{
  "crop_scale_min": 0.5,
  "encoder_activation": "gelu",
  "encoder_expansion": 6,
  "decoder_attention": false,
  "beta1": 0.9,
  "eps": 1e-08,
  "steps": 4800
}
Rows from block 5 of the encoder of a small image autoencoder, named by matrix and row number. Rows with one number belong to one channel. Each number is 50 + 15 x the weight over its row's rms, rounded and kept within 0 to 99. All counts start at 0.
After each channel's rows are labels from the 100 images, of 14848, where the channel reaches its highest value: "strongest on" is what is common among them; "patch colour" is the nearest of a few named colours to the mean colour under the peak. Only what is clearly more common there than usual is listed. The data: capsule endoscopy frames (Kvasir-Capsule).
# convs0: expand pointwise conv (encoder.blocks.5.convs.0.weight, 960x160x1x1), inputs 80-159
# convs2: project pointwise conv (encoder.blocks.5.convs.2.weight, 160x960x1x1, transposed), outputs 80-159

convs0.47:54 41 23 27 77 39 50 53 71 45 58 80 41 32 24 36 39 34 70 59 29 46 58 16 35 37 38 41 68 56 72 46 35 60 46 45 44 48 67 46 27 31 40 42 82 52 49 31 50 71 25 36 64 36 61 58 25 56 48 56 53 59 73 60 49 35 52 30 88 39 56 23 28 12 51 40 38 39 38 41
convs2.47:47 64 35 56 16 38 57 47 57 60 38 51 50 46 48 42 76 49 57 35 58 65 29 74 50 50 54 42 77 49 41 58 50 42 36 05 76 58 26 53 57 41 63 64 56 85 47 53 37 40 68 41 73 45 43 37 56 52 63 45 58 41 34 58 75 53 57 63 53 68 18 61 49 58 35 45 43 73 75 64
strongest on: finding: pylorus
patch colour: pink

convs0.129:46 37 59 59 74 48 71 39 40 55 78 55 82 38 51 47 69 56 27 58 56 20 52 62 33 49 49 62 55 91 31 48 46 70 49 54 44 75 64 75 58 63 63 40 28 74 43 42 48 58 62 60 74 55 43 41 48 55 61 68 57 50 35 32 16 55 83 40 58 51 48 44 46 43 33 24 70 54 47 36
convs2.129:52 48 33 34 30 50 32 40 45 58 17 45 23 53 40 80 37 22 57 47 42 51 46 51 54 59 30 49 64 15 54 60 80 46 63 50 40 37 36 39 34 21 56 64 58 26 50 43 59 37 21 24 31 45 61 48 54 62 40 31 46 92 43 35 76 45 34 52 54 59 24 46 56 45 35 67 38 54 37 46
strongest on: finding: foreign body
patch colour: yellow

convs0.277:35 54 07 41 59 71 77 38 72 39 54 56 61 52 48 49 65 66 40 47 39 49 51 25 76 49 56 57 49 67 51 48 57 78 70 39 46 61 34 26 31 19 34 56 56 11 27 63 25 50 60 21 23 50 35 56 49 40 50 58 63 30 54 49 28 25 37 59 58 24 42 65 44 57 71 69 37 30 64 41
convs2.277:40 61 71 45 70 52 32 59 57 63 61 26 54 40 48 11 26 32 34 58 47 37 42 75 33 35 34 67 64 49 38 38 24 39 30 43 46 35 39 45 44 66 69 38 71 71 68 40 63 69 45 55 69 38 45 28 48 41 43 59 37 38 59 43 41 37 61 39 41 70 77 64 42 65 53 35 38 60 62 69
strongest on: finding: ileocecal valve
patch colour: black

convs0.294:59 34 66 40 41 48 52 22 55 48 52 36 45 46 69 50 65 45 70 60 47 54 55 38 66 76 62 26 51 21 49 52 66 67 30 61 51 44 53 40 58 62 40 62 32 48 04 31 16 58 58 68 45 41 76 61 28 37 76 52 46 72 38 47 54 38 42 35 18 65 84 62 47 43 44 71 70 21 32 54
convs2.294:26 29 72 64 53 44 41 54 67 41 47 47 50 69 54 36 69 56 55 56 24 38 48 29 32 31 34 55 54 22 37 58 29 52 59 54 60 60 60 18 21 32 43 56 79 53 50 44 72 54 63 34 29 53 58 54 69 26 18 29 41 65 32 36 64 71 23 57 71 58 54 65 65 74 52 26 52 42 52 41
strongest on: finding: pylorus
patch colour: orange; pink

convs0.46:63 71 53 53 52 39 44 38 56 36 64 61 60 56 49 62 40 40 67 67 49 67 19 81 81 49 35 65 62 46 40 59 65 50 76 51 34 27 81 57 70 44 47 30 36 70 46 54 39 70 56 50 61 55 54 68 41 45 29 61 26 57 37 50 70 46 47 55 63 50 48 47 74 42 73 68 49 30 48 79
convs2.46:61 50 54 54 41 51 47 72 29 50 17 51 47 71 41 47 41 52 38 35 52 39 67 46 32 42 45 40 49 41 21 58 39 59 40 55 70 64 42 54 46 57 10 84 70 46 63 62 17 33 51 64 21 57 47 47 73 54 72 43 71 47 37 74 25 53 42 59 57 45 23 42 30 33 76 51 33 55 45 26
strongest on: finding: pylorus
patch colour: pink

convs0.608:64 51 30 42 26 55 31 42 20 43 31 52 39 16 61 59 37 68 53 61 53 53 66 40 52 34 34 36 52 49 19 48 33 43 27 60 59 84 46 72 43 57 39 62 49 51 49 50 33 35 81 57 27 72 61 65 32 59 69 58 36 59 16 78 39 48 38 67 50 85 39 47 57 49 66 65 57 20 24 55
convs2.608:38 42 31 43 45 53 55 48 17 32 45 58 46 77 28 29 45 73 37 41 35 31 65 28 34 58 30 56 46 51 18 46 25 51 50 52 53 58 54 36 43 54 41 48 70 37 45 50 07 48 59 57 27 42 48 62 61 47 67 50 53 57 52 55 22 58 40 62 51 69 44 35 42 23 70 67 42 47 69 58
strongest on: finding: pylorus
patch colour: pink

convs0.266:44 49 40 53 39 41 39 51 48 81 49 59 59 40 39 61 51 62 39 51 51 34 47 75 59 42 58 38 35 49 35 52 18 23 37 44 66 55 37 51 59 67 54 48 52 54 53 75 41 37 49 69 30 51 68 26 28 43 58 58 28 39 40 38 29 22 40 45 45 41 33 90 54 39 38 54 34 35 53 49
convs2.266:70 49 43 37 52 83 31 59 34 28 20 54 32 57 36 43 51 22 48 58 29 39 60 59 48 56 40 61 21 50 60 62 51 27 54 64 38 39 74 41 47 67 65 40 51 61 63 54 26 28 28 54 63 43 41 48 39 54 38 34 32 33 64 47 56 37 47 38 40 24 54 33 60 63 45 62 76 42 57 52
strongest on: finding: pylorus
patch colour: grey

convs0.424:40 58 69 38 57 57 49 50 57 48 43 55 32 57 38 27 64 43 66 40 10 33 34 68 75 54 71 42 53 52 16 58 62 49 41 46 42 23 56 66 43 57 63 63 37 52 57 63 35 72 23 50 34 77 56 61 74 56 08 67 37 48 62 22 58 36 55 52 62 13 50 47 41 50 48 55 49 60 44 39
convs2.424:55 52 45 40 39 58 54 55 33 58 53 43 66 52 72 69 38 58 33 37 64 56 68 30 50 40 45 28 43 68 60 51 42 43 71 31 30 59 53 41 47 62 59 44 56 52 45 41 74 35 69 69 46 36 68 53 48 38 63 46 30 62 45 61 07 51 38 32 40 98 37 41 39 51 51 54 42 11 61 59
strongest on: finding: pylorus
patch colour: black

convs0.189:43 16 37 37 47 87 35 74 46 49 56 38 44 65 32 71 42 38 71 43 47 46 87 60 42 51 50 69 34 58 63 22 63 47 49 30 53 75 79 53 21 53 65 18 49 54 37 38 31 35 61 52 61 57 40 52 61 44 77 54 25 39 44 26 42 53 74 56 23 42 48 63 66 19 50 48 59 64 47 23
convs2.189:70 66 31 42 64 34 59 37 59 68 33 55 45 71 42 58 55 31 49 35 46 35 41 46 23 27 28 49 60 39 65 64 44 48 51 77 39 27 20 60 57 34 51 69 57 43 66 48 57 32 39 37 49 51 48 23 58 77 54 55 51 92 33 33 83 55 50 43 58 57 37 46 40 79 43 45 49 92 48 54
strongest on: finding: foreign body
patch colour: yellow

convs0.563:45 74 15 42 52 55 40 30 25 49 31 38 42 45 50 32 58 60 50 44 27 46 11 20 25 67 30 54 63 16 35 60 64 30 53 39 56 46 64 50 44 69 28 27 38 62 72 34 39 43 63 21 87 49 37 45 46 44 72 63 72 38 32 50 28 36 61 73 71 51 20 28 74 44 38 38 53 48 56 30
convs2.563:50 48 83 42 57 57 50 59 52 48 49 66 24 26 66 04 41 26 48 70 65 57 70 86 38 44 52 61 36 65 65 38 24 45 31 73 69 51 55 34 45 51 61 49 48 53 46 44 40 38 53 61 50 41 56 38 58 40 48 46 52 37 39 77 54 65 65 44 29 36 66 60 45 71 47 14 18 46 46 70
strongest on: finding: ileocecal valve
patch colour: black

convs0.400:43 53 62 38 48 49 77 74 71 35 50 28 33 65 58 54 72 73 67 47 40 49 54 64 68 38 34 73 18 53 76 57 58 32 78 47 52 65 34 48 46 40 67 61 24 44 31 55 54 31 56 27 23 62 56 42 73 52 27 35 60 35 63 21 57 24 55 39 23 36 42 48 44 32 41 41 34 47 31 51
convs2.400:42 51 31 46 38 60 76 40 67 54 47 30 52 57 53 58 54 42 47 32 27 61 58 15 48 44 18 58 32 28 55 69 49 30 51 73 73 63 30 39 50 60 41 55 58 41 22 64 50 48 47 17 45 50 31 51 75 45 57 26 37 48 53 50 48 50 55 50 56 67 38 81 54 50 64 49 47 58 32 35
strongest on: finding: pylorus
patch colour: grey

convs0.736:46 33 32 49 45 57 37 49 63 62 34 69 52 56 22 50 62 52 57 45 67 71 29 31 52 57 66 38 48 29 42 51 46 56 61 58 39 45 28 90 62 43 29 70 55 45 57 25 48 62 92 58 61 57 43 56 44 51 40 46 49 60 75 80 49 75 44 31 52 37 31 18 46 44 52 43 42 68 67 44
convs2.736:39 17 50 34 48 65 40 63 57 75 37 64 46 59 44 66 51 43 48 45 67 71 35 54 38 59 58 43 72 49 75 44 35 34 37 52 30 55 50 68 55 49 56 54 44 25 58 39 51 05 60 57 47 70 69 14 57 44 45 51 68 82 41 60 40 75 48 34 48 65 47 30 11 42 52 45 24 52 24 33
strongest on: finding: blood fresh; finding: ileocecal valve
patch colour: orange

convs0.662:59 67 48 45 23 51 57 33 53 58 40 38 43 22 67 34 58 56 48 33 56 37 35 37 25 52 41 40 69 16 25 33 51 54 62 65 38 42 70 39 63 44 29 31 38 40 24 35 54 42 54 42 49 41 44 58 69 45 68 36 92 60 49 35 50 38 59 59 51 75 41 58 45 38 59 48 24 65 74 71
convs2.662:41 65 52 39 68 53 38 65 49 67 53 20 64 53 26 46 33 45 33 51 39 47 50 56 31 29 28 76 83 51 33 30 19 39 45 30 48 51 24 32 36 61 51 56 81 56 64 52 52 56 53 48 73 47 39 31 50 40 55 52 58 49 63 56 49 35 61 31 53 77 67 59 45 45 52 63 58 64 51 64
strongest on: finding: ileocecal valve
patch colour: black

convs0.593:51 40 21 65 59 33 80 51 46 42 34 49 56 57 59 44 41 82 37 63 56 37 61 34 48 33 32 42 48 51 58 58 38 57 59 33 48 45 99 30 27 54 78 44 32 65 43 54 54 59 74 36 40 56 44 48 33 55 68 68 18 30 46 64 19 12 46 77 45 80 36 44 56 29 35 52 61 37 50 57
convs2.593:33 54 33 32 57 67 62 72 57 69 69 44 63 44 51 62 58 46 43 47 40 73 70 72 31 31 48 38 44 51 54 65 47 65 57 50 46 63 53 74 45 43 74 59 55 50 62 68 49 40 64 49 26 24 30 54 51 32 14 79 28 61 31 57 43 68 30 41 49 41 46 26 55 55 49 46 22 44 36 65
strongest on: finding: blood fresh
patch colour: pink

convs0.394:18 68 71 49 53 46 51 36 49 90 43 65 66 48 73 41 50 52 56 33 29 75 49 55 66 55 59 50 40 54 21 66 72 44 60 41 46 36 75 68 52 72 61 72 63 73 67 54 51 65 32 21 47 31 45 35 40 65 35 53 50 44 25 21 29 34 66 69 69 60 68 42 63 57 49 52 14 27 33 56
convs2.394:48 44 28 54 43 60 68 77 46 55 48 42 86 67 73 71 61 48 40 45 43 15 83 22 45 41 55 29 47 62 52 61 51 39 67 56 81 29 34 23 61 50 46 42 26 65 49 31 40 53 64 69 42 55 23 51 60 57 31 23 43 35 50 57 70 27 26 57 42 44 41 65 73 55 94 63 65 60 61 50
strongest on: finding: pylorus
patch colour: black

convs0.235:38 40 40 44 77 49 52 42 41 47 62 47 25 51 31 30 49 58 40 64 58 15 55 78 37 63 58 42 36 51 62 55 44 56 28 39 30 66 53 40 10 53 75 57 50 53 56 49 52 56 38 59 65 49 55 50 29 24 57 55 23 58 38 08 51 56 59 68 46 35 26 31 53 44 82 41 75 32 16 32
convs2.235:54 65 54 55 43 70 43 66 55 70 28 41 57 54 46 27 28 40 40 52 40 57 56 65 22 09 20 67 67 36 45 37 26 13 41 48 54 54 57 27 60 55 36 38 77 52 66 64 46 23 62 30 35 50 28 42 49 61 58 48 43 54 53 64 49 16 76 51 53 72 58 81 27 52 57 54 33 69 61 76
strongest on: finding: foreign body
patch colour: black

convs0.572:32 50 64 49 75 15 59 36 80 54 32 63 45 48 51 42 64 36 49 31 17 57 36 45 57 47 77 68 64 26 55 56 60 44 19 62 47 55 52 65 67 63 45 36 46 55 43 50 44 39 33 41 51 37 68 47 26 66 46 41 28 41 77 67 34 46 44 42 38 62 41 63 20 71 27 53 51 42 58 63
convs2.572:53 40 27 58 63 17 74 76 59 61 53 35 45 80 65 36 51 55 56 53 44 21 58 37 38 34 50 73 39 55 69 58 66 33 58 79 78 38 64 23 59 48 41 67 29 66 44 50 57 38 51 56 61 63 42 24 68 76 47 34 38 59 46 55 56 56 38 71 58 40 63 50 73 53 70 46 54 36 37 35
strongest on: finding: pylorus
patch colour: grey

convs0.454:55 52 55 45 65 81 72 68 45 64 50 36 38 35 58 53 47 55 57 67 56 25 48 41 43 46 27 48 41 48 75 44 29 40 49 65 38 43 78 45 83 42 46 51 55 70 71 52 52 31 44 37 78 51 83 32 35 61 45 33 67 14 59 37 41 54 47 63 56 55 67 51 52 75 58 60 66 77 67 56
convs2.454:31 42 55 44 55 78 87 48 23 46 53 49 23 37 46 52 35 73 57 49 39 57 50 32 48 64 40 45 36 65 57 63 31 19 49 72 22 67 56 37 77 61 39 57 36 52 42 65 34 39 49 37 64 57 63 42 69 70 37 33 69 57 60 68 32 61 26 51 66 66 43 44 76 50 62 68 55 71 87 59
strongest on: finding: pylorus
patch colour: grey

convs0.460:40 49 65 47 54 80 45 42 62 65 53 54 31 54 47 47 53 47 63 56 38 39 22 56 52 40 85 68 62 55 51 59 68 33 19 33 17 56 79 63 45 53 36 70 74 47 23 61 23 66 45 37 46 42 39 86 36 40 57 59 51 67 61 16 72 66 66 37 35 43 45 42 50 45 55 41 27 49 56 59
convs2.460:51 43 48 51 59 60 64 51 42 48 78 61 54 87 42 29 54 40 68 23 33 41 43 63 37 67 61 64 56 76 37 37 27 47 36 66 65 69 34 39 67 41 18 62 36 59 51 30 22 46 51 79 61 57 39 30 54 62 25 74 46 32 47 40 56 36 43 56 63 67 37 44 55 26 74 28 53 54 47 28
strongest on: finding: pylorus
patch colour: grey

convs0.421:43 44 44 41 22 48 55 40 53 43 47 44 57 57 41 41 41 49 60 72 50 50 47 54 44 23 48 40 47 58 17 43 45 68 56 71 25 51 24 63 26 55 11 51 57 57 57 74 58 40 57 61 63 47 60 61 56 33 40 23 63 46 51 65 51 67 53 30 41 11 24 56 46 87 51 64 29 47 29 38
convs2.421:54 32 57 38 54 49 59 65 66 36 33 49 40 81 67 46 50 64 56 59 46 37 53 40 25 40 18 56 53 64 54 69 51 67 43 37 54 45 38 61 41 47 49 52 62 15 58 57 35 29 73 43 56 48 51 61 79 23 59 22 74 47 45 82 57 53 58 47 64 24 09 56 53 59 53 73 37 65 26 37
strongest on: finding: ileocecal valve
patch colour: orange

convs0.1:37 60 67 52 71 56 64 20 81 62 45 43 42 27 29 65 60 57 33 37 36 55 42 59 46 45 55 46 21 81 57 44 54 48 48 61 49 28 56 38 34 45 36 47 62 33 52 35 30 34 32 34 30 26 58 35 31 63 39 57 58 70 90 46 65 58 45 58 75 43 75 63 33 76 26 81 72 50 35 44
convs2.1:55 23 55 46 41 49 53 55 31 98 50 53 73 65 63 57 72 51 70 67 49 55 46 59 56 59 56 50 52 38 73 42 58 65 33 47 69 52 52 73 42 50 62 21 42 58 76 63 59 59 74 57 77 44 22 74 34 55 31 42 40 51 53 46 48 53 64 41 71 57 50 53 74 33 77 48 30 72 72 62
strongest on: finding: pylorus
patch colour: grey

convs0.33:44 47 41 32 50 44 70 48 47 40 50 76 35 43 68 37 84 56 23 46 30 66 57 49 54 60 59 31 44 75 66 33 39 46 33 21 46 26 31 60 63 30 71 37 52 66 76 58 25 46 63 43 52 24 52 48 80 58 42 62 40 35 64 48 60 79 25 54 24 52 62 43 28 51 40 67 49 42 35 40
convs2.33:59 38 33 38 61 70 35 59 38 54 56 55 22 44 41 40 79 33 70 47 11 37 42 52 43 76 52 80 48 44 40 60 34 42 37 50 48 79 62 45 41 46 39 48 52 22 37 14 39 45 44 62 61 40 80 44 75 43 20 67 78 17 32 38 37 65 51 60 60 60 63 29 53 75 39 90 54 51 38 40
strongest on: finding: pylorus
patch colour: pink; grey

convs0.744:79 22 47 53 46 46 60 25 47 65 55 43 57 55 43 63 56 42 47 29 54 43 35 87 46 30 28 34 62 58 60 38 70 59 34 36 56 38 48 49 42 53 72 44 61 66 46 73 56 46 45 54 82 46 48 41 73 50 27 42 77 46 38 43 38 45 48 69 38 35 47 56 35 46 68 74 58 49 23 70
convs2.744:53 54 39 38 43 23 45 53 43 48 38 80 26 54 55 81 46 42 23 46 60 48 66 58 52 34 33 62 12 36 56 56 50 49 48 74 62 75 50 57 48 43 58 63 45 42 52 54 31 43 30 18 33 60 38 55 60 59 39 35 20 57 43 36 91 48 33 30 55 61 49 70 54 63 36 67 56 71 55 31
strongest on: finding: foreign body
patch colour: grey

convs0.452:48 40 55 41 44 53 41 23 51 61 64 53 88 51 33 55 39 55 57 59 59 50 27 54 56 41 28 70 57 29 23 42 31 61 42 55 46 40 37 39 68 34 27 69 43 29 36 30 54 56 85 86 33 29 56 46 51 23 51 36 20 49 64 84 26 62 39 61 45 65 62 36 64 28 24 63 72 58 60 62
convs2.452:42 35 71 33 40 58 44 64 39 34 26 53 10 28 49 31 72 56 47 60 39 24 64 58 25 26 66 63 54 47 39 64 22 51 58 74 64 55 28 74 53 39 58 53 45 44 60 59 46 47 62 53 48 63 09 23 46 39 82 33 58 24 62 60 66 34 55 33 63 63 63 64 90 58 78 66 28 47 45 44
strongest on: finding: blood fresh
patch colour: orange

convs0.22:54 27 43 46 42 59 72 44 71 63 56 27 45 34 58 67 42 39 62 73 24 25 83 39 35 50 28 37 27 51 75 14 66 33 48 25 55 61 46 29 52 54 70 45 60 23 57 64 65 44 14 51 67 46 55 46 77 45 31 73 42 42 40 62 45 67 61 64 38 52 71 63 39 32 59 45 35 56 62 38
convs2.22:44 56 49 46 26 37 47 47 43 40 14 45 35 88 49 56 23 51 16 56 50 36 35 58 36 63 27 59 59 52 64 52 57 57 39 70 41 55 59 60 58 51 49 76 69 56 48 28 77 33 55 25 45 70 69 41 65 45 57 59 64 70 69 55 52 53 71 65 56 43 41 31 44 81 48 28 54 56 57 56
strongest on: finding: foreign body
patch colour: orange; yellow

convs0.518:72 39 54 37 67 20 46 72 30 69 61 55 53 16 46 37 44 66 55 41 48 74 37 62 64 45 49 44 44 43 48 54 40 60 23 53 41 42 63 69 52 41 45 47 44 63 40 81 78 48 66 44 23 73 83 77 65 62 46 51 40 60 28 42 86 56 35 55 54 56 55 45 64 37 74 70 81 64 47 44
convs2.518:47 52 32 34 43 38 57 45 33 36 26 53 48 77 44 53 45 55 52 33 35 23 66 23 26 45 37 47 46 38 23 46 25 54 51 60 61 66 40 54 55 45 36 64 76 17 46 51 08 31 73 38 40 57 33 52 72 50 57 43 50 49 49 64 19 61 41 61 51 58 34 52 40 28 49 62 38 66 50 52
strongest on: finding: ileocecal valve
patch colour: pink

convs0.265:45 47 60 49 59 39 33 71 55 50 44 47 53 56 39 38 52 43 43 48 53 45 56 36 37 80 11 67 61 61 69 58 45 18 14 35 43 18 50 43 56 44 58 50 48 45 73 17 42 64 27 30 50 46 63 26 36 76 51 35 29 95 80 32 53 57 29 38 64 73 62 30 59 40 55 44 54 56 69 61
convs2.265:47 68 58 40 58 63 46 59 59 62 55 31 60 43 45 39 32 29 40 62 37 33 40 59 17 26 40 72 74 61 54 43 22 36 38 30 37 57 35 49 43 67 60 46 68 58 68 56 59 51 42 52 64 39 32 31 50 41 43 56 29 37 62 61 50 43 82 45 40 81 67 70 42 60 59 44 49 49 53 58
strongest on: finding: ileocecal valve
patch colour: black

convs0.404:37 65 47 30 53 38 17 50 63 38 49 44 45 49 43 39 63 49 45 38 35 61 52 70 58 46 49 62 30 40 52 46 48 46 54 78 47 62 40 75 42 41 51 62 68 42 57 37 82 50 44 67 44 59 62 48 46 51 36 52 35 47 31 47 48 30 40 32 99 20 64 68 50 63 44 56 53 19 42 35
convs2.404:51 26 39 39 38 53 56 47 32 80 50 51 30 39 68 54 51 96 68 56 39 36 53 21 59 60 46 44 56 63 38 68 50 69 47 31 48 58 64 26 36 58 67 46 30 45 29 96 37 39 64 71 30 49 41 64 28 75 53 51 28 56 58 51 29 56 39 63 29 39 52 49 62 45 61 58 59 32 57 65
strongest on: finding: blood fresh
patch colour: pink; orange

convs0.513:46 60 50 39 27 39 61 56 53 52 19 57 35 41 28 32 58 78 24 59 45 69 53 25 47 82 40 68 56 70 53 34 63 43 38 63 41 49 61 61 45 64 49 47 18 53 39 38 35 64 39 19 43 53 55 49 41 51 62 57 26 65 48 38 23 54 52 33 53 56 31 46 39 40 36 52 59 66 63 44
convs2.513:47 64 77 43 58 55 52 54 24 38 43 32 49 58 40 51 32 40 51 52 45 40 49 74 33 42 47 67 80 56 36 42 17 43 26 34 47 50 32 40 41 67 60 59 55 49 69 38 62 40 41 81 59 42 30 24 72 46 25 48 48 43 44 44 53 35 73 48 35 86 87 78 51 48 48 44 51 56 38 48
strongest on: finding: ileocecal valve
patch colour: black

convs0.309:53 27 29 56 56 10 70 75 38 23 53 48 51 55 59 39 58 78 64 53 57 56 37 52 48 38 27 54 56 85 45 59 47 43 49 55 74 43 37 29 31 58 63 50 16 49 63 51 51 21 51 41 29 68 43 41 44 13 29 52 76 37 57 53 72 38 52 48 17 37 41 57 64 56 44 20 58 51 42 50
convs2.309:40 55 40 37 49 33 99 24 51 57 55 48 55 58 67 60 65 56 88 48 41 38 29 35 42 44 36 46 46 52 52 65 59 31 65 54 69 44 42 58 28 53 50 47 67 38 44 67 54 40 37 14 39 41 49 45 71 33 37 30 34 72 61 55 75 49 52 42 33 63 54 81 53 52 55 27 47 65 47 54
strongest on: finding: foreign body
patch colour: orange

convs0.305:45 52 31 56 57 18 62 58 56 69 29 65 48 54 56 48 64 49 41 35 62 51 29 62 39 49 79 64 55 25 10 64 54 53 28 37 81 28 51 69 34 53 29 52 63 26 58 48 48 47 53 37 45 62 53 51 69 39 68 45 45 52 66 26 43 50 42 57 67 74 64 72 40 77 65 60 42 51 48 81
convs2.305:63 44 57 38 47 29 60 54 38 53 44 43 54 70 39 48 24 40 43 27 62 41 49 43 58 35 59 63 43 66 60 53 44 41 55 46 64 37 40 68 41 61 38 65 44 41 52 31 80 33 39 48 46 42 54 44 68 56 52 79 62 64 46 48 66 28 29 61 56 50 57 74 82 67 80 59 62 55 41 29
strongest on: finding: blood fresh; finding: pylorus
patch colour: pink

convs0.632:12 33 42 28 89 46 61 51 56 58 95 51 27 41 51 58 66 47 37 49 34 37 61 73 50 49 27 53 45 72 35 61 70 54 41 42 47 67 64 57 44 72 76 28 50 65 42 54 48 61 64 79 60 25 47 64 55 54 41 63 27 55 50 04 50 59 73 68 59 67 50 43 47 27 51 50 59 53 60 43
convs2.632:65 49 45 41 37 45 36 43 54 52 13 51 28 42 45 53 62 46 44 31 59 47 47 30 28 56 50 48 46 36 69 41 59 67 50 55 70 43 36 51 66 35 47 80 41 44 77 50 41 36 32 44 25 58 47 17 32 62 55 25 42 74 45 46 65 28 32 17 51 43 38 68 62 50 35 61 46 60 38 47
strongest on: finding: foreign body
patch colour: pink; grey

convs0.121:42 49 40 58 73 74 38 60 54 61 67 59 57 43 40 38 43 62 56 46 41 17 41 41 15 53 24 49 52 64 45 49 69 59 56 36 66 69 87 52 46 73 81 42 44 65 40 50 60 70 43 28 45 36 51 59 60 52 40 77 36 44 35 25 46 57 81 82 70 43 49 33 52 33 52 39 40 60 70 23
convs2.121:64 47 38 37 51 46 39 63 54 43 28 65 36 83 62 54 47 19 57 52 42 60 75 47 42 73 52 64 27 47 87 38 45 54 34 56 68 58 38 37 54 33 42 63 73 44 64 44 34 25 36 43 45 50 42 27 40 36 51 30 61 55 49 44 85 50 68 22 44 40 22 74 37 69 23 56 52 72 30 38
strongest on: finding: foreign body
patch colour: yellow

convs0.2:54 44 47 45 50 39 36 73 49 66 34 42 45 77 55 31 49 58 72 55 34 68 26 55 52 59 73 48 52 44 60 62 60 47 47 34 15 33 52 51 86 43 34 54 49 46 34 40 75 53 29 56 55 49 44 37 55 57 70 84 49 67 47 73 51 47 85 32 46 57 58 44 42 64 75 24 47 51 80 36
convs2.2:50 47 45 28 67 42 65 46 32 39 36 57 31 79 73 45 44 55 37 24 45 63 37 73 54 47 37 70 48 66 43 66 46 45 51 50 74 48 53 72 42 49 46 52 49 47 56 44 39 34 55 68 66 69 59 04 74 63 53 74 27 69 67 93 55 54 40 43 32 38 39 75 47 54 82 64 66 42 43 60
strongest on: finding: pylorus
patch colour: grey; pink