From a checkpoint of a small image autoencoder: encoder arch efficientnet, decoder widths [64, 128, 128, 128].
Rows from block 5 of the encoder of a small image autoencoder, named by matrix and row number. Rows with one number belong to one channel. Each number is 128 + 24 x the weight over its row's rms, rounded and kept within 0 to 255. All counts start at 0. Numbers have three digits each.
Before each channel's rows are labels from the 100 images, of 14848, where the channel reaches its highest value: "patch colour" is the nearest of a few named colours to the mean colour under the peak; "strongest on" is what is common among them. Only what is clearly more common there than usual is listed. The data: capsule endoscopy frames (Kvasir-Capsule).
# convs0: expand pointwise conv (encoder.blocks.5.convs.0.weight, 960x160x1x1), inputs 80-159
# convs2: project pointwise conv (encoder.blocks.5.convs.2.weight, 160x960x1x1, transposed), outputs 80-159

patch colour: orange
strongest on: finding: ileocecal valve
convs0.422:089118103128103141130125124132125132121107128159111097110102133102126117168137157180143089168108144173134146141138133104103134149104112116093143126126083084177099149137141122126057088128162145127106082143119162157125094115096102137138122119
convs2.422:146178089144179145108145151134127118125160134088110163131101137153117127094117102147149177113128134109131147116158177114130104138123117153136130116105194118139141140104093141143212122128091166131158129156130115129152121143149119121112111166

patch colour: black
strongest on: finding: ileocecal valve
convs0.663:129122152121146104144096119126128135101142153111117090130136132063134118134163148145134102133139151140107125130133105125089148126077135114070154126124115115118112144109110085096166131153120123131105142103137093136102122105127131081140093127
convs2.663:114159134113138140097154145159121089148126087111119139099127103126152144107096079167165132132100060088089102110145114101103127132098180150165121131122144120164127086087125102149129126125157139113105155114131158146142103123118144130162149153

patch colour: pink
strongest on: finding: blood fresh
convs0.734:099109166126118102128087136106137128166112137103146108107109125157108116125145138123125119192101149131130132101147143114182126145096102117093101133142172160141097124147154143160139085146126093121130123118082139077111124117102119154131118117
convs2.734:148125162155123121163129129156123119133137143139124146113139157152115135119135112139104142137162132117097161147152161108121130141109101096136148163146163146144123145131093146150135088160117172132166109110132114103102152137131122176088165145

patch colour: pink
strongest on: finding: ileocecal valve
convs0.730:145117145143103109095137082109164104106092140090092138133123133148145119160115133132133122126120136162084150136101147191143131124191125141103188144126115173116119173150135100164123104141093134141157128129126121126141202088133150187140133098
convs2.730:155135113125128131122149119116081150113148134136118124134134079090135123105129103134123095106162101149099139134152155109138134101120165087130118101114156137122176099115141148093110126141117145111143144152140137116145129126144131119131097124

patch colour: orange
strongest on: finding: ileocecal valve
convs0.714:123137117141112131136172135144134104139142134170170142151120129117147111144160148151141196137141103128142134171120122152112087179087156149131135123139116153158138132141152149136107106106109140124137124118130124125148106132146169124125153088
convs2.714:162133065092182132113161121135134152126195149141109131122129120143101128120088085134103141108151129096119158114147133108124124115140098118156119130084132126103146171093130165151181114139127087162150131131124126171141135138141138117125100155

patch colour: orange
strongest on: finding: blood fresh; finding: ileocecal valve
convs0.491:185095163164083117117142094129103125121098128099127116105134133133116155100114132162145115086143128152117146110130112141125127093139120122142138086103155139130130124164131118128130161127079134090111129071114109142097108169145133148087079149
convs2.491:090162129118170120117115127088163165134148131104121158154128135156124156175133155129069102109121114141132119164133114097139106147117143107134102132167129140117088125092137119120129129113153162130140130149125143151142140088108115137135159141

patch colour: black
strongest on: finding: ileocecal valve
convs0.509:146111090117139143136098147118077103098188139131160130137108135135097109118129103085096122114132159131139088119154165099110077076092118091121110096099140072126144103134128127099114173144147088116107126132130108087137113153153144132143120129
convs2.509:107151159114153145114137144145158103134115119077095103112147117098117160095104106161160145124110083106093115113111098121118161164119161151149125145149123135152108124099119113116138112105144128116115154118108163156154114139129112116135146153

patch colour: pink
strongest on: finding: pylorus
convs0.749:135107157097140088195097155199163129163119120141129123063113134086111157143093120150105151152105158131144130179148128089145143099073132113114138130136109096113158094088114131136150105100103137105122129128126141163160090105150148134118103113
convs2.749:155086120157157161089120140110137139118127108103098061159150115160113142135157121152142115103121116114074108101131104159104115144168133109142095139110127149145109164126170150090155159141117081186157105145102120127082164140089173134135154123

patch colour: pink; orange
strongest on: finding: ileocecal valve
convs0.724:098114122132170108173143105116104105149079121102140102139102113182103111138130124112096082137134119156147131130103075123210137129146091137140115150116173127153109127129101137151136179151172103144108157118093122164091112110141119145165127122
convs2.724:113153136114168147154112120115146111158107159152098101081124142159076119156134093149124142126161117100114135131100132150165172110131097109129103165132109122128103138159052096116125086154176129160109128155131142116166154112140118120141112103

patch colour: pink
strongest on: finding: ileocecal valve
convs0.656:163108124125131159124109093140149170081105144145088163156111103134117157185125116122114115137136137165134134143147120161102145123178126169103158123110117146109135147167120129157121111108064131140184129189113095131112150082148161107106129115
convs2.656:115132097125127144133133120128068158113176124103118132139133103101149120107116110115151112093109105134129142152148144099155137088131160098128148075084161104108155115124127130101126160120108148093143137131144158102122125095165134145145137116

patch colour: orange
strongest on: finding: ileocecal valve
convs0.459:127101109077096094132076131075100151041121129158138115147149111156099114115141099131158115152152154115117162129158142084122134102104136132136157134124151085114134145126098144140153096143173153150154100137107148140138086126150145113111110138
convs2.459:144123130113111122124121147164134167144143143118137125110116133160087142131170147112114157152124102108107152155138161055110146125094141120134181114127146104131154130111068197121145108143114138133164139111114104136112132156168114124087099150

patch colour: pink; orange
strongest on: finding: blood fresh
convs0.492:102115128115118150098149116141080088102072074092147128048147135176130101150115117150147152114112158117137143142124132134140094118067157141131114112136103135101158121136095110114140129123123089143132122104126136136125103128106117158109123114
convs2.492:153132135156125165140110136150120150168105159129094136188145152107116139124149145095129149103128107100132115171128120142130113119153134121135114079106129116150126070131108101141110139110161116155132136106108102115201174135139163130125172097